config.toml
model = "model that answers yes/no questions on an image's attributes"
dataset = "telescope images of galaxies (Galaxy Zoo DECaLS)"
train_examples = 44167
image_size = 64
crop_scale_min = 0.5
horizontal_flip = true
color_jitter = 0.2
questions_per_image = 8
encoder_arch = "vit"
encoder_norm = "layernorm"
encoder_norm_position = "pre"
encoder_activation = "squared_relu"
encoder_head_dim = 64
encoder_fused_qkv = false
encoder_bias = "none"
encoder_qk_norm = false
encoder_parallel_block = false
encoder_moe = "top_k"
encoder_num_experts = 32
encoder_moe_every = 1
encoder_expert_mlp_ratio = 0.5
encoder_experts_per_token = 1
encoder_shared_expert = false
encoder_patch_size = [4, 4]
encoder_conv_stem = false
encoder_layers = 10
encoder_width = 192
encoder_positions = "rope"
fusion = "cross_attention"
fusion_encoder_width = 128
fusion_encoder_layers = 8
fusion_encoder_norm = "rmsnorm"
fusion_encoder_norm_position = "sandwich"
fusion_encoder_activation = "swiglu"
fusion_encoder_mlp_ratio = 4
fusion_encoder_head_dim = 48
fusion_encoder_fused_qkv = true
fusion_encoder_bias = "none"
fusion_encoder_qk_norm = false
fusion_encoder_parallel_block = false
fusion_encoder_dropout = 0.1
fusion_encoder_inner_norm = false
fusion_encoder_moe = "expert_choice"
fusion_encoder_num_experts = 32
fusion_encoder_moe_every = 2
fusion_encoder_expert_mlp_ratio = 0.25
fusion_encoder_experts_per_token = 2
fusion_encoder_shared_expert = true
fusion_encoder_positions = "sincos"
fusion_encoder_cross_attention_every = 2
residual_init = "zero_last"
optimizer = "normuon"
muon_scale = "original"
lr = 0.014
momentum = 0.95
nesterov = true
orthogonalizer = "newton_schulz_5"
adamw_lr_other_params = 0.0011
grad_clip = 5.0
cautious_weight_decay = true
steps = 13800
batch_size = 256
epochs = 80.0
lr_schedule = "linear"
final_lr_fraction = 0.05
warmup_steps = 270
weight_decay = 0.05
adamw_weight_decay_other_params = 0
Rows from block 7 of the image encoder of a small model that answers yes/no questions on an image's attributes, named by matrix and row number. Rows with one number within an expert belong to one neuron, the router's apart. Each number is 128 + 24 x the weight over its row's rms, rounded and kept within 0 to 255. All counts start at 0. Numbers have three digits each. After the name is the row's rms in percent of the matrix's.
Before each expert's rows are labels from the 100 images, of 14848, where the router gives the expert most weight on average: "top examples" is what is common among them. Only what is clearly more common there than usual is listed. The data: telescope images of galaxies (Galaxy Zoo DECaLS).
# router: router (encoder.blocks.7.mlp.router.weight, 32x192, trained with AdamW), inputs 0-95
# up: expert up (encoder.blocks.7.mlp.up, 32x96x192), inputs 0-95
# down: expert down (encoder.blocks.7.mlp.down, 32x192x96, transposed), outputs 0-95

# expert 5
top examples: shape: featured or disk; edge-on disk: yes
router.5 102:145153108118109163065181129100108118148144136152085118121125131150136148167100131143097108110177166106146126113147116105146083125100119110136110099091139129119153142127141113131130161092127165108115120159079149163158110108113095101139119119101102162166138100125109115126147144094172100101
up.0 106:159147133149140070126151139131153112083115134157136171140129133130139119086158133133151067150118124103128097129101160140146125150109159125082152173128171157156088117132135124165128156134142117150157136147119095150175154137115137125117114115149134102130124132118133112110151138119118201080
down.0 107:091175111166128106144130175124124167152116153108146119140110124144131145144099147119144124126094131127083126109115135137106166136128126126131163133123088119127158075161094141151133119135174124152106138117095178087128115109118125139119112139097131106071134147117090133111151126083179140107
up.1 076:161116140107124118115096126080143113112136137137128131079108146139149136116131123114116132143124105073119158124129172137166069129154159124115125097133128132130133138140079085135151139106131100138141163152141088098139162162139146099122127116095162144103118162111128132097103083157151127120
down.1 077:125150129165143097136160137119196124149125137140142128115136151116129117104107132108155085155109102147142143088084130110155106178130137190132150104152081171139097146126141135109163113142125102129149128117125141118127103128151125132102148173149103128125128148138146129144117106150092152117
up.2 091:128080159149105173114111174121121108101099127129125107150156142045129151126129171140142139135179119119117146141167126137129146126100102159125105134162096141122107101122134149102159152153115121134173106111123132120122113128130139130151132151119159099107090156087112126161086149137124058133
down.2 095:101108142182141129108178128143191140148159189107128147123121112105152105117158128082145128168154104121099166119091146156117085122103133162086158083118132126085146102128101109112153127099122134128115105163140189106160114121139117101118162120145103097163171101103100116156107157131109118136

# expert 27
top examples: shape: featured or disk
router.27 103:083167144113094099108120105132153132162078167122104142145115140154166108110153123098115113143130132138130137118104126120121149153153116125158192112100140152140110160110128105144143115170159111103069069170057137175172101152159105106145121123136199125148141142136102135152093129120145157157
up.0 094:133152119129179100132113154084137163152162097157114144119109159101104095120102144151103170090096170120156141142135112152115147135154136102136133153135128090138137141144109120135126095100094133110152090134174087070120127136140073118150110129133134157139114147136114130165149070139098102116
down.0 093:131113145146141167127154138143109156104170139099168117159133114072097144136124125152131135133176113119099173111085091163132088133132097117141122136117126131127153114134144154135170144128140069089158148118116129127099176117127172119139111123124101119119134164132118118111142146177149146134
up.1 105:164131143118141099120114146152068109125139117143095113142118097130118163104135123142149136098115134075158167175122158144150118153121085133132143104118071116146115096124159098098112146151091166150097099141163125121108155108117133129171149103128152115125137128133161160193150118127083155130
down.1 097:092108131100140147086099104084105137118105122130098150112110126160118148122156117141140107154140080137128124112155100111120153100136129108148108127117119123118142084104137146119125189113096092164177117130137111163118150147130120161176115147152108124155117107191125085144122148142149121150
up.2 096:147134107166099144118149155136094159096091106109084151118114118117131157121138136103135136092128111145181111129143127120135132161133143117113137131097106141120158098112140155127138153079093126149144121088129142109168142130134116108152139117167084150095153149087067150099105147135130134111
down.2 103:163193083078143159152156105136145130129194116096166136155110117179117169107110107131145149137116113091082114149161116097119100100167151120105140129161135101152090132111116102160123152162136130088138119084080102139144152136129114085222089128105127133121122137150159144135149112118089130120

# expert 6
top examples: edge-on disk: yes
router.6 108:143174142115100123146121153095093095112125120146118134104109113122159154112147100106089109146135188112152108199121093075098091127087111110149139142136089122132114125128131086143107118107129095139105145145109132151138110143125097069122144134067131165145172107173104113129112106128153130145
up.0 099:146116136099163159128121123127094113123133102095112160166154111105147121149140140123158103101128109144101141119135150131130146118101066159109144110092134117127126103105100115118153131103134125149134159081157175124172120147143127117107140116107120163119142104101114077144122139168155130114
down.0 099:101137110155140129135137127128089107136151158100111161130124134086098151161137132133160123135092102108123138045138182084129149111136129114123150135161174125143138172099154103139133091121123130137101113089144174098122128152140132108127126106122114145149175163126159135124151124151145136114
up.1 101:109134162139132150113097129146101193123144183089121124137072140132136153138099148143087119120121096128153127158124159126083117142125106135130118144123094100125137111098191122137142129141158150089149113127147112138119120138146166096134126093094124116146171125121130140150103172122106159130
down.1 104:132122091148156174140119124129162109155137199142081100075109103124134123091089123131141099142214128132133124148149150116134150125123158086121139153080148120133146106122134178095104095125168138111160111122129129177104119098137115137127114123136155121140166131142136134128134150149133148140
up.2 101:166132115097117163135121127114103145160086078152118079157119120162097145083125102121153126184132120133112069134154133135141124155111116114124124115115129123149159090100116107150087117164126128163119125168133147142103116156148114107106169062137104136103114125128169099146165115137105126125
down.2 109:077119120115160127084152103142112127171143122123145116129113112121098125173045143187113109127160138119148160185117057132137131151111124103124113127135118115120067144093127186114148118121110116119189139105141128112159101134113147120157150148130116124105128112140118159110110139132093146114

# expert 22
top examples: roundness: round
router.22 097:140146133122115169110120139097154105119141141135088132075120112111166154098152118112111122129167137128089132114128124117148111092151115168151133121056132124145152156101119141095152114126125127150095110133108125151124114110147126103138144149105126133144163102138152176132125142104158072124
up.0 096:132159123101117128119104132117080125138112081178128148115124135141157130198143133124141117111133154100102067178143134142115131114158107145126115125134135070147141129102099104140127122135104121155129158093118132124142135115172102114120086133111134097134136160103109108127118077129146141172
down.0 105:126122141125131105140109173096106131151144147144137151065139080090128107123166134121119152148132142125172129164069156161156161082128143095146117151117176112127138113097137131163111134150144132116147115136105124145138170100138119133134147099137129108173122130117100146112114127096090105171
up.1 112:116099086103114142120090140148129152118147114162127145106133118148121101110129123136120147106100120162125147140172152125122109139126144114103077049157168129120165121112163128129128156147120101117100117104113144128039154126138167108118155106118138146108111175118123167109179122133138092133
down.1 109:152122156116114101128153158114118141106119128147141135127130147129140140102137127154127134156068098154127113150124089126077161112125058111129102126118110135094164142125130148133100136136112150160164115078113127111105163114096124126170152143118129114135111156143124154129110154133141184094
up.2 117:092130113138133134157152164122104148143132093175140120097084135119123117111155128102118123151107089120098098097096145176111140135165112156079140155182133106088127137139137115179131098112132132120107135134165153199128122146138132099134140060110093169086145186151147083154114174083129144152
down.2 119:157135177149139141143124165133132141123120101093142154105173163126112099111112122135148126110085125184137123114096105168151130156112132122159067150102135149149099102121095119105086118102129094141136081129091170108125143138137117147102148153120107095139162102188130146105112126129144106124

# expert 9
top examples: shape: featured or disk; edge-on disk: no; spiral arms: yes
router.9 105:132162082146158166073146132100155096171097128147096133105111116164134119099125146103090096106107155121125110137129083113136119153098116105129150125092144141081138144115135092150061132123140140161112144108082102155138089142129097137157125152118172155185136135150125143152130150116110120131
up.0 105:137134147142136119176143104097121116132113154168127167101138125132111103141088132122109158142112125098138136100112120150130139093149144143130115151116134087154080106143098144117125141137107133136132144144111126137097141121080093114135118126145108128152157164142148151115131142129126104181
down.0 108:139066110175137101254115132126149119141163115118122104120101126155136074131095134093115114101111147115143115105153116116128127126124108133128129153145154128158096126142126152101084180165154111112138122114141134135102126119142148128121098121154115161137119119132150132139104156135116132120
up.1 093:143077127119128082142177137098142098160145126150121132153133120094116114091112138144115134146106158188154121065151093132148129138123115164126117138107129100078174126112170144076106148116140138096102141172171162082181146109103094108129169122141127121123132105169088114137150125112127097123
down.1 093:111108119136131132146104157127106110107167102154164092137110139131131111144142165087174086154127105153142133135114125150119127114137139098111127159163095133124142121125119119083094183066116120114117118102105126091090129112156154111155152152161170174120167081140118141115091125130100129148
up.2 102:125129127111158116139137139095108112120128138132097139220127099158116132102073100132124118119096101124105119105119124138097119101127149135117140125147143146149119161143135108116137100136091131137133154129126109051106128139120133139135140115122134108116188120115149116123092131159143098141
down.2 097:106129105139127140148153131126144128187138145132105187162133112079144129106125111129117109134114125118095134136151169102163136130143172091103113149126123136127136153122183171157191148086107103139121146106137111163123128167139130169154137134153111127101172151178157108118101099103110111105

# expert 15
top examples: shape: star or artifact
router.15 104:127141130126118122124174143155121135123138117133154119110127193115116157129101104144118119143122169123142083130123087165104128126165148107136094151110132131155109149120072106139127181145137134095142149114077086113166139100115121149156161124152116097136122161120121157116114139177149150152
up.0 110:138106100140113151147113129189123129085107181114090118149119088083125168160173139091144091132154103094122117150138101123100120083116155141093160141120129099148161133150185129164129142154124109122114056097122094101110122144143138109117161124117137138095141090095107153155101136103161131140
down.0 111:100162103172161144143139158114136135137167138115175118078116100109135147101126136160165132118132150157148131137151148125152117097115157099115144163137130135131123083157172105134070134104156105105145113115090122146079099120149140130097117147123098145118157175123124095145104124148124118146
up.1 100:142097124150140169132163133133120141079145125151134129121175130108153107106150143111119141098133151091118090064085146148149113144156092129115134172154097138177115142091128103127138125136140114104144126182127150174162093148112157111140135137115126136139143122126171123096078138118141125082
down.1 104:124162125111112100119147116134147137122184139137157128140105133141117148091123119131121142111130092097127163153169144082106123121127151108096088119114110086150120124130128122139120113100131145114089155155167142140173060135149112117131125110108098136170148127140086092139140163158156119116
up.2 115:146128160180094104139173141114144118131097105140164086128118176138109131117126102120136152117097156122129148161093110127129153093135147142124159132156105116110141159101106130105127153145111137111152091115138113094103081124150113101113200096143124141174121136155099110170109151129131081148
down.2 117:101115123134171098140159154141133147099102156153114132130176116108114162098116143105092107123106133128153134117119098098085121135165114143113142180096120141088168094132119085120143107122127096128153097132116145124138130150081160148138121166096133150127145139143138141120114114117136137161

# expert 19
top examples: roundness: cigar-shaped
router.19 104:122146092124138147063143111092141148145108134142127107097130145143120130101154139068049142116130159116149137102126122106102078113162157157178139130117117118165137160119124106112128136154155145131085124114088141169159115133136101117148160175090132142154098139139115121109113143154133133132
up.0 091:138153146095142113116097139088138158145134132112159146137157127115120179140085091148167101148157122121110117114099142124099151160107142150096142106144143101136157110142153128094125174087156122135167117138168146113137121087138070165089111097117102124140134158094107106106122188095128109140
down.0 089:144146139116147171142122140120125087108163091116118088119089115148117145117119081152134105081126099047189099139162142147160130120138127151151111133153082114126143147160145168134154134154139099093144121146111094097135078093097153110135131119131122112139116150154082137152105151158127146156
up.1 098:166124119142131103136124134091134096150140161115145164120107133122160150099139140095145098104125120156133171099095148106157129115108132178121114121150108143099112133127139174115149129159165135120130099121144150085115118095175149161089092099116133157167105143149113130107132109083138142151
down.1 104:075103138156163147078178112101121137125107140132142151124144140137128153167088152135120159124133078141130179132103157143115127097138122139075122128140115130136154112152090140162120122146146076156125088116160156123138162124131189111106084143152149116136087117140103082133130144134129125115
up.2 118:106132142126137170065096170217102115094092167126157105123143146109082130096164185146122095095135095155113142129097093103106135134106149146109143137126123098099140155116122148130117168125108142134137134141073123146146114122159126125127113179123146129140171147131141171080134169125133161134
down.2 108:148119120152116115125137129121102116178152103116136078192131129135124071130121103139118146108109083142179112156102149101135126124125114163170104117129160090140160090088150145158138102091101114107120145148114125123111109153116129139139105099162160146131163154137152175148090142100106090144

# expert 31
top examples: roundness: cigar-shaped
router.31 100:147149125131091132093140164130097107156124136149120112094148090190161129098142105108115143137127141102096115131109081097136098125131090086167118131157147126070113146123107082175090120125121166073136161139102137164156135117157071138168135150145144128146171138129121143092120138155134130102
up.0 099:102131142152087112124086112110111129135092129177156121105122172058133132105125138199118143126092117124144101132109118123120177103106198134125118130161112130077153147150159170140132122162081138118144129138147130141090127126136139099155149116152089130113116155147136112132131127149166157101
down.0 099:134133138146141130116150120149141111122083152112138174105094106108114124104123128155134128146131111167136132087129109103125135116147135114124096121195100147156172102156122152180118109128145083131122123121091147146135142092148158136106137125093113154126132151149060109085088147131155154138
up.1 106:097110143121111097161144168133106110098126108142081111145127137054101118136137163120098132148113146119117180132134140142151172096118156093137139072094150066103118178146114152083139119080119142121128127105129124149124088096101131133108120144164164108126146108095150131108140147136121116156
down.1 114:145149123147144139082125135110115114139159147146143171109140116139133158109119129129084119146110070088099137169115109163110126143129133154135141130156115155106108125084107154130135115153194136147117200113163168120133138117155157132112112075110147147114114124114106150115146118142182122126
up.2 090:146084107127165140090135124149142082083134140119124111137119126086086117142098135168196152136121105148140125152094112149112128129123144129167143116151130188158114134106145133112109101096120101109106146135161136104109080122091135133123144108119109125104146151127118136131158134130113104151
down.2 093:124093108119147100112179159079090111106139135087164134101140078137134151139111139123117099131138132154119124133122147156163103129177123147141085134142120163120143105128164095123165127114142188141168144122152138107100123110100151079135125129127144090096149143167109133156061146128100139173

# expert 2
top examples: edge-on disk: yes; roundness: cigar-shaped
router.2 104:147172095105125137129089121135157108143092122148154131164136100174144132097120128152158102111126125099120130125054125156166064138139144144111101121089102151141133146140140118150138135156142128123082086145118130123145123143155125152135124148131131126143157125155080137136105127146161122105
up.0 084:165114120134107135130107145150087163155120130159117134146090177086117143109125101133148150113120120126124101132112116135131106136128099128089138143138135114169091124119096087084121134138136093146079130125120160148137168137084137119163102076138086104174115156143130120124124108149122130169
down.0 083:146118124134087117110165159158125111147146149142147089118159148103108139136108149146158126107152108120095135087121089135114150125105104076125134142139067169136143123128166192104115146182119157116117141113126153088075140136130102104100123142110124164181084130142097115103145151109135156098
up.1 093:143074122132102156196115127125146123100160116154145150105121147165157094133133121122114113137116123131108109089146135128122141132131136122131127164110144114200115135117101121148131110120117123109112107102119113110131203139114159140162122139125125134107155163120120151127116176132083117119
down.1 098:130115127120099160115151149103115126171123115143115118151118082092126139143137129153113114135174126132122191132107124137132169125101150070145109110071143153191142134115102117089126150110143127127125109143113128114141154131152170150127128167158128112109130126120102131110141147092140153119
up.2 097:087086124123133163153115144131108145149172129092116122108145155132116156142079183137138113088160125110127122152122125090136143127139126052139094121093173153114143168135107136103105117088148122126127092142118093120127161121100135138102081135142115130110123156158114156126124094144130163167
down.2 080:147117149134120126151111130120093124123142128115107072106100141127103095166131141131141110151145112119126113172101113107157157089101120152142099127111152153111150117163151144140163089110100123111118091149117117146160132132128103095127133173118119140144148125135128123162123125141158126167

# expert 16
top examples: roundness: round
router.16 097:127126126115197120101153128102109119140126138179076118141120131117156106134095110090111124135081103158097087105105125154095126173152085122092176154117104137140127105119092154104125139135137145145082098117135141146112160134131138141161142159140146132128136080129101119114131125110166094118
up.0 109:100155080118136137122132135124113162130118124125108091128088146115116113093120152123194143147161120133108126107167135125140110125100139123160142087124154111098159120165151126160130127089100116153100087098111128102105135149172131132083153110105125097131161117128113108137159112135121100085
down.0 116:124168114068088161134073166134130163122101125127120123107125137116112106172128097117105159129091125135098129118137143123137125134093138125157176117168125134159121165154117089073102112122161128172108143077144155150152086124152131156107196102145109142105118136126114150128166088119129155159
up.1 118:108155116167133122110140109140105131136154113132135150114180169119116139083131102082126127120170118100095088092158105118163123139116089142140116126121142117138116128125120165114078109119165130088131129138123163196132191136136129128185090099122119114104096159130209141163130149130139130162
down.1 116:117123140171105097115144116178157122116117103128160099160140099131143160129168125112155092103144128157151172145114135137143153113131095169118167109152134127190106123107101128136152107117107128115140198100120111121112139145122128087075127161107127123091149137115170136120119130105142122145
up.2 100:145128133135120117098133152124128087134120147101150129136081140142133164086133137124132141129160116099180143119096091119117120147136115116126155143077160113148148138131149115161109148114128118103099035132077096189078140107108120170116125128118150125160118143165096152128114109104145128161
down.2 079:140140122090098097155187151160097135106132103129129123138144135115110126124161123127094159124126127141173106156091128125122124133142134169143149100147138146117124132127150126129121141127137117117121088118121089141076122091093121111117126153088125145101075136111155120167096132121159095084

# expert 21
top examples: shape: featured or disk; edge-on disk: no
router.21 100:130131119101128163105141162103092160173098144155140119138142113121127177105143161166091114142135134114136148154144082100118073087129090107151148122086129113104124145119091094144117131106169105097080161192128164141174101144122124120172126129080147143146147109121107136129125135135127150103
up.0 099:202160144146137159106145096128122067154140146082103151156125141150112135148150119112156112122119110177136052122113143115088152129113111105099122169107085165158131149141119098089100137121080138129121149112100112139147141143172104110127153127127093172117151115110147153148100141099145121093
down.0 097:159140118142097151147163153134128085098106122135170146129137194087149082146097152146129136098122111128097136147085129135130080168169137124118115069165189112157125117119150150114141113131104123097150145142124108171096140155088084124122119133133145138142163137100144118138132127138147150147
up.1 097:135116153124149131163152127110111129091126153120133106160138099117110083145113126100105117130113086173135153131116140138098140117111118116069146113131132146099073162111078120142156109142133146077174096125124158196145138100140103192135123076125138124111148081118113152142105125102137143153
down.1 103:124107155144096120147148159119145150095137154119123110089125124107142107107132118126119114106137128160129144145125127145153140145141178126148082127159114108116075130135074113152098083167099164111153132129106122131123135116129079113141077099074137127103118190130149063116118146090145133076
up.2 078:149120105127143092133131128138154128114114179117103124166167148174150105147115150100151124068077137133134130158133132124114126128086145134129124101182128142163147168093126154115121173146150125155161136107120115092128181152130160107144114088145127097154165106097175123125148175121091099103
down.2 073:152154128144135169117152138116085116111129112104181144132145167132164108120142120099150121090140087151140152141112155118157141151151175143081105142115076164159093093125134115132122152133142108106218145119132117111127116100144144167119133136122127169128133139123131118121131171120115129092

# expert 8
top examples: shape: featured or disk; edge-on disk: yes
router.8 100:091145093116154102091142149129121113161140111120106128126160128157108134153148092139112141130148168134128115146112133080107066147093136130161157125078113111124130135085108111116109127163172116136100101147102152127140121164106123185117166135103117114161137123149142158114128114086152126099
up.0 120:087190100193133076099156119113111125135094114132115145127102135125133156087115114122135113102126156156107144121127104148119144099190136091117149128109087126114120125096091133147128129139118122158110102099137145112180124148144110143149157096151133123098158125115132142133103116165115110135
down.0 103:168118141113136124141155126140133081121147126117148154100110118106086125119135112161143102116097148127149133131108113151111144159138096148115125139140109089162039138148138119162121108088129119124119120148119141103145192124158114162156076117164101130144125088131116145180149127177094119141
up.1 097:100105140115093142132184106106131144143128133096155146105094091123148120140146147133117142160150161123113162156155115174139048106169172122128086104101138137138113076168097159106162123130164133167067131106147097115143148087098090124115113121125128109142120154165126120120107127113116097090
down.1 081:110150148117164160089104127125104163146132152144122161124116126168127065161131096110147148125069135158123102128118106124133143162147122158111112144125112116131119107150095151098106156134133115129169106122091113127152126083138127098131118090162124111160162131144113147117134152116110162155
up.2 107:126132106128171125159151094155102139080137084101120157157129157151107161121095150157134118103135141159100114093141169128149165129111141168162139132173138144113142118107119113115162106131116125111162124096139139086144125148124117143113127133106127138060123215135171112149118138138132096124
down.2 114:121067139106128150132098134141136138074161138112130106126066093136134120151121143121142140113130135106152157078095099103119150155133136129134156124140151152124141042110115124116128129108133148139131111132139120139139125126158137121133127135187113123169147126160134108106111120155155154157

# expert 0
top examples: roundness: in between
router.0 089:140136141129112152118135099120154107115142138153129135119140142144186128112159104120090132107129136115101119147101112143118082113155123103161118178076171106145133122137100117181153150120141109104063141103108132195139102123165110130114144168135141142140146133133140101099091114114134128127
up.0 109:134105118151112143150160047116090114135104136109131099170125140147087140083102130101136139139161107145118100103114156134128092144096113136148118168133143152144099152134152142148114094099139142097165126170096173132089138117150139106125116145115143081138137102132149125106148175143106150122
down.0 115:127130108148156152093129169169117144093114118141132158066123139120112103141168119096114120154115131155156162140113142127102108128124112122133120118159105138149076117123110104134137100137106150080134170134124141128145119112154103098142113142124092118114109136182127111120150138132132093137
up.1 103:104145124130075142092100084100134112131189090109157128081174128149148136153164112158164157138148116076147138128150091163100139138140145171140111189124131113141151095094089134138123165152122125105149079106122143097130142124141118154140186124127126122168164080153115146132104150095137134160
down.1 102:155124078118110131114150114106119110128086112142122178158126100143140134061130133157129131098108132143106150141118094129147142143140123076153159120123126117163155169162114109124142124125143120135146150121096123141136105117074112098105143151099170172130133129150133135118123120115119083152
up.2 095:111127138150137133093073147089140133138152135119108110131110114161148100148122102158083111082097101149135101106107138148093165113096124169167181123135119145186181152129151179154103105096132120146083168152158119116138135161126135097125109115108085131121181101137139107077100124129118113137
down.2 080:137107114111126119092141143113102124152165102125132131152129118120159123143102130076152080147160083127162096147164160091082091182118143129113141146150133129133159127156139162171173143164136132137158113152111189091122108134135136120124150136171158123129150134087121124180128159089108137093

# expert 24
top examples: roundness: cigar-shaped
router.24 098:112126145156142148123109125107146119151154146126106153119149131157142092092169135098120137107131131118122103116067104121122089101123130074158142138097110107096091118130141077157130140089138129097102115171112159144130154131176147140135130185144125140159118126131094152094100116119165174123
up.0 097:134096126120110136103128143185108130110126133155140190165123150155106176147150138135120160126150120130117134161126062132101123111092116144154147107125158133182178130187157149112156121122163101117136131128129097091134112145138085188136090081116159091135131111100125109108139132128129141145
down.0 094:124096161141082096121123177125163133123162135142165103164142126164136120101114142118131152110137143100151151125128129152098141140131103134121121108163095074140167133106135133128122134125171097144105098101095146143092100099123128134141130157150104058141132131127122147145150200124143111141
up.1 102:114101142136147116098117170139104148154147093138160165162103126172114118138087156136158116110125092115174169098149127086153152127136119134164102120148139146107164114124125135096097187125125115130133134111097133130103095116131109129120111150050162148130136125104096126120107135146158143128
down.1 114:098137117128121094121120144131107152095141116145141121137065120194133104095094143121095125139136147122151160146099124136156109123133130116144137116126144190153120123108141123094138151148118150127086158141109110150132110124119127156121120160147125140138119123087120129122119082146131136117
up.2 086:159127139146156152150101153136113124132147077130149109148119116131149137163114117071113144136129170157120158143132120096150126159113104138157141131073121142134126142119139158104184086155113148150103127136133114128087113137110113132144088127105127086157108115131101090129119137118115123122
down.2 083:101142123129135142116070107145143150110126112104089159118115113127141178146130125124159128114147128128151130082168081142156133118180147110154126100111133116130142142115142148139123133163158137145163151157105176126099101113079126120118128146153159127130164088170161164141161111139089159125

# expert 13
top examples: shape: featured or disk; edge-on disk: no; spiral arms: yes
router.13 099:134153127102178133102143126096090143147124143098150140051161126173129178148165175149093148150103170105108156185123137145121128136089119107113153131141127122108125149106131131161136154114154106126127145122092152146117107086122116114109126096146151121132141100120122157115103104136151072147
up.0 088:125101169120152148151129136119128117117100121137140169159086141112085152114106156113102106126116119140148115129101116128077138092134142114086127091155121155114121071132149160173096162113145143119124143132140101134156181134153122112090126069137106145134151120157126127151111085117096153122
down.0 060:105159132135107150095129085170137099090149122162139147157103104115144175139125139136141098116096155117163091124129115115095160096126111163151104147133145100168222146134178123092148129108125144139160125125133079130129133173132095113143142122098134128111112118131109111152144172142140161115
up.1 107:113150117112088114113112154148126125118090055095151118147108158101075081069135134135096123100155157078126152081159125114158103084116127097118157090139103124125125147131084101143131149095117125114110122155117104094105130121100117144133175093116091150136113090130159163156109102118103130149
down.1 109:134106137114136106130096168102142177136126179112081140121121107127128093150075144126160126149131109132155144123128178107148104127144144152131156135138107136089163125157144129102115099145099139155121056131107131117115141147143141144131134112134148131186214112151138125101120094115105137127
up.2 104:146127129151135128115102141173109137123096086144132150103122150116127111125094109127130149086115201140099123163109141135153156118158142105094099119149130164145108109131140073082114129092093139109177124102121148094125132098121134130148137118127130125112147126081168148170160148147112109143
down.2 100:145109167133129116105123122148151124098117140142143154112131156156128105139121124143136124150134133075120112153125092102145109103120162107145166147123165105131162140119148110106119104104108120103111172099123107141139148130132118138120135139112135127077097149152100139141101096148115147144

# expert 26
top examples: shape: featured or disk; edge-on disk: no; bulge size: moderate
router.26 106:108154125128138112097150146085086110100125087128088134132142149152166125137148152146094126094138124077129172140140138121135089141111129112109111149089149102127099092104095079129120146156151120115096103190118174168132124145154139103126112098100141072123148112130173100121098093094151106119
up.0 079:150108142117151092128124129089162137100129117125105114139120120114125111163122148118109125141158100139125171136131105187094124088144086110144123102160138130137127132128130111091110138139097124129177165128091130150121155080149129139100086112135137148120119151128163106121121161092127098127
down.0 067:130154109087140147104121103126162181101107172129060151145148126109121124111119073136145085112124133101118143162117118142169097155118158136130133133163079126137129129076105116132154096161131146116164143136159142141143127135144153126122143113093134116155127107165136103116100084123113134169
up.1 099:098164143121134104092118159118118112111105121091123131107085150148122167092128139127157149125132131175149129126121132137119098124128101130117117171140116135101168090126134146144086154081137143136144093145143140105082094075136106121087148132122101121106154154110105141128154111130098137132
down.1 098:113114175139188110169134108111137090137132128134120153140148127171134145089152104122122121164153103191134105140117124102124090136174135138098108125116115108120103156105125127128131149135126145102135147132131121114195094160151149104101150131102104116144141106132150142137106098114114122140
up.2 099:083142089146165150108102127126110119147089139080119145115115130100129126177131170149140109137148135141173084168149137143126110150114123129095125059139141117108127099069101163129143114146085129114135117106133139121126097154170076121143122154164084127153174124113137128132089100081134175140
down.2 103:120101149160123138125122114136142158150132111189136109116161175122100122112131144171110116148149083123126062098170143134125134116169150139093123141124124142133111130169154114127082124123151155137148140140141161180181151169147125122143129169128140097158090123094100094135157141112141151122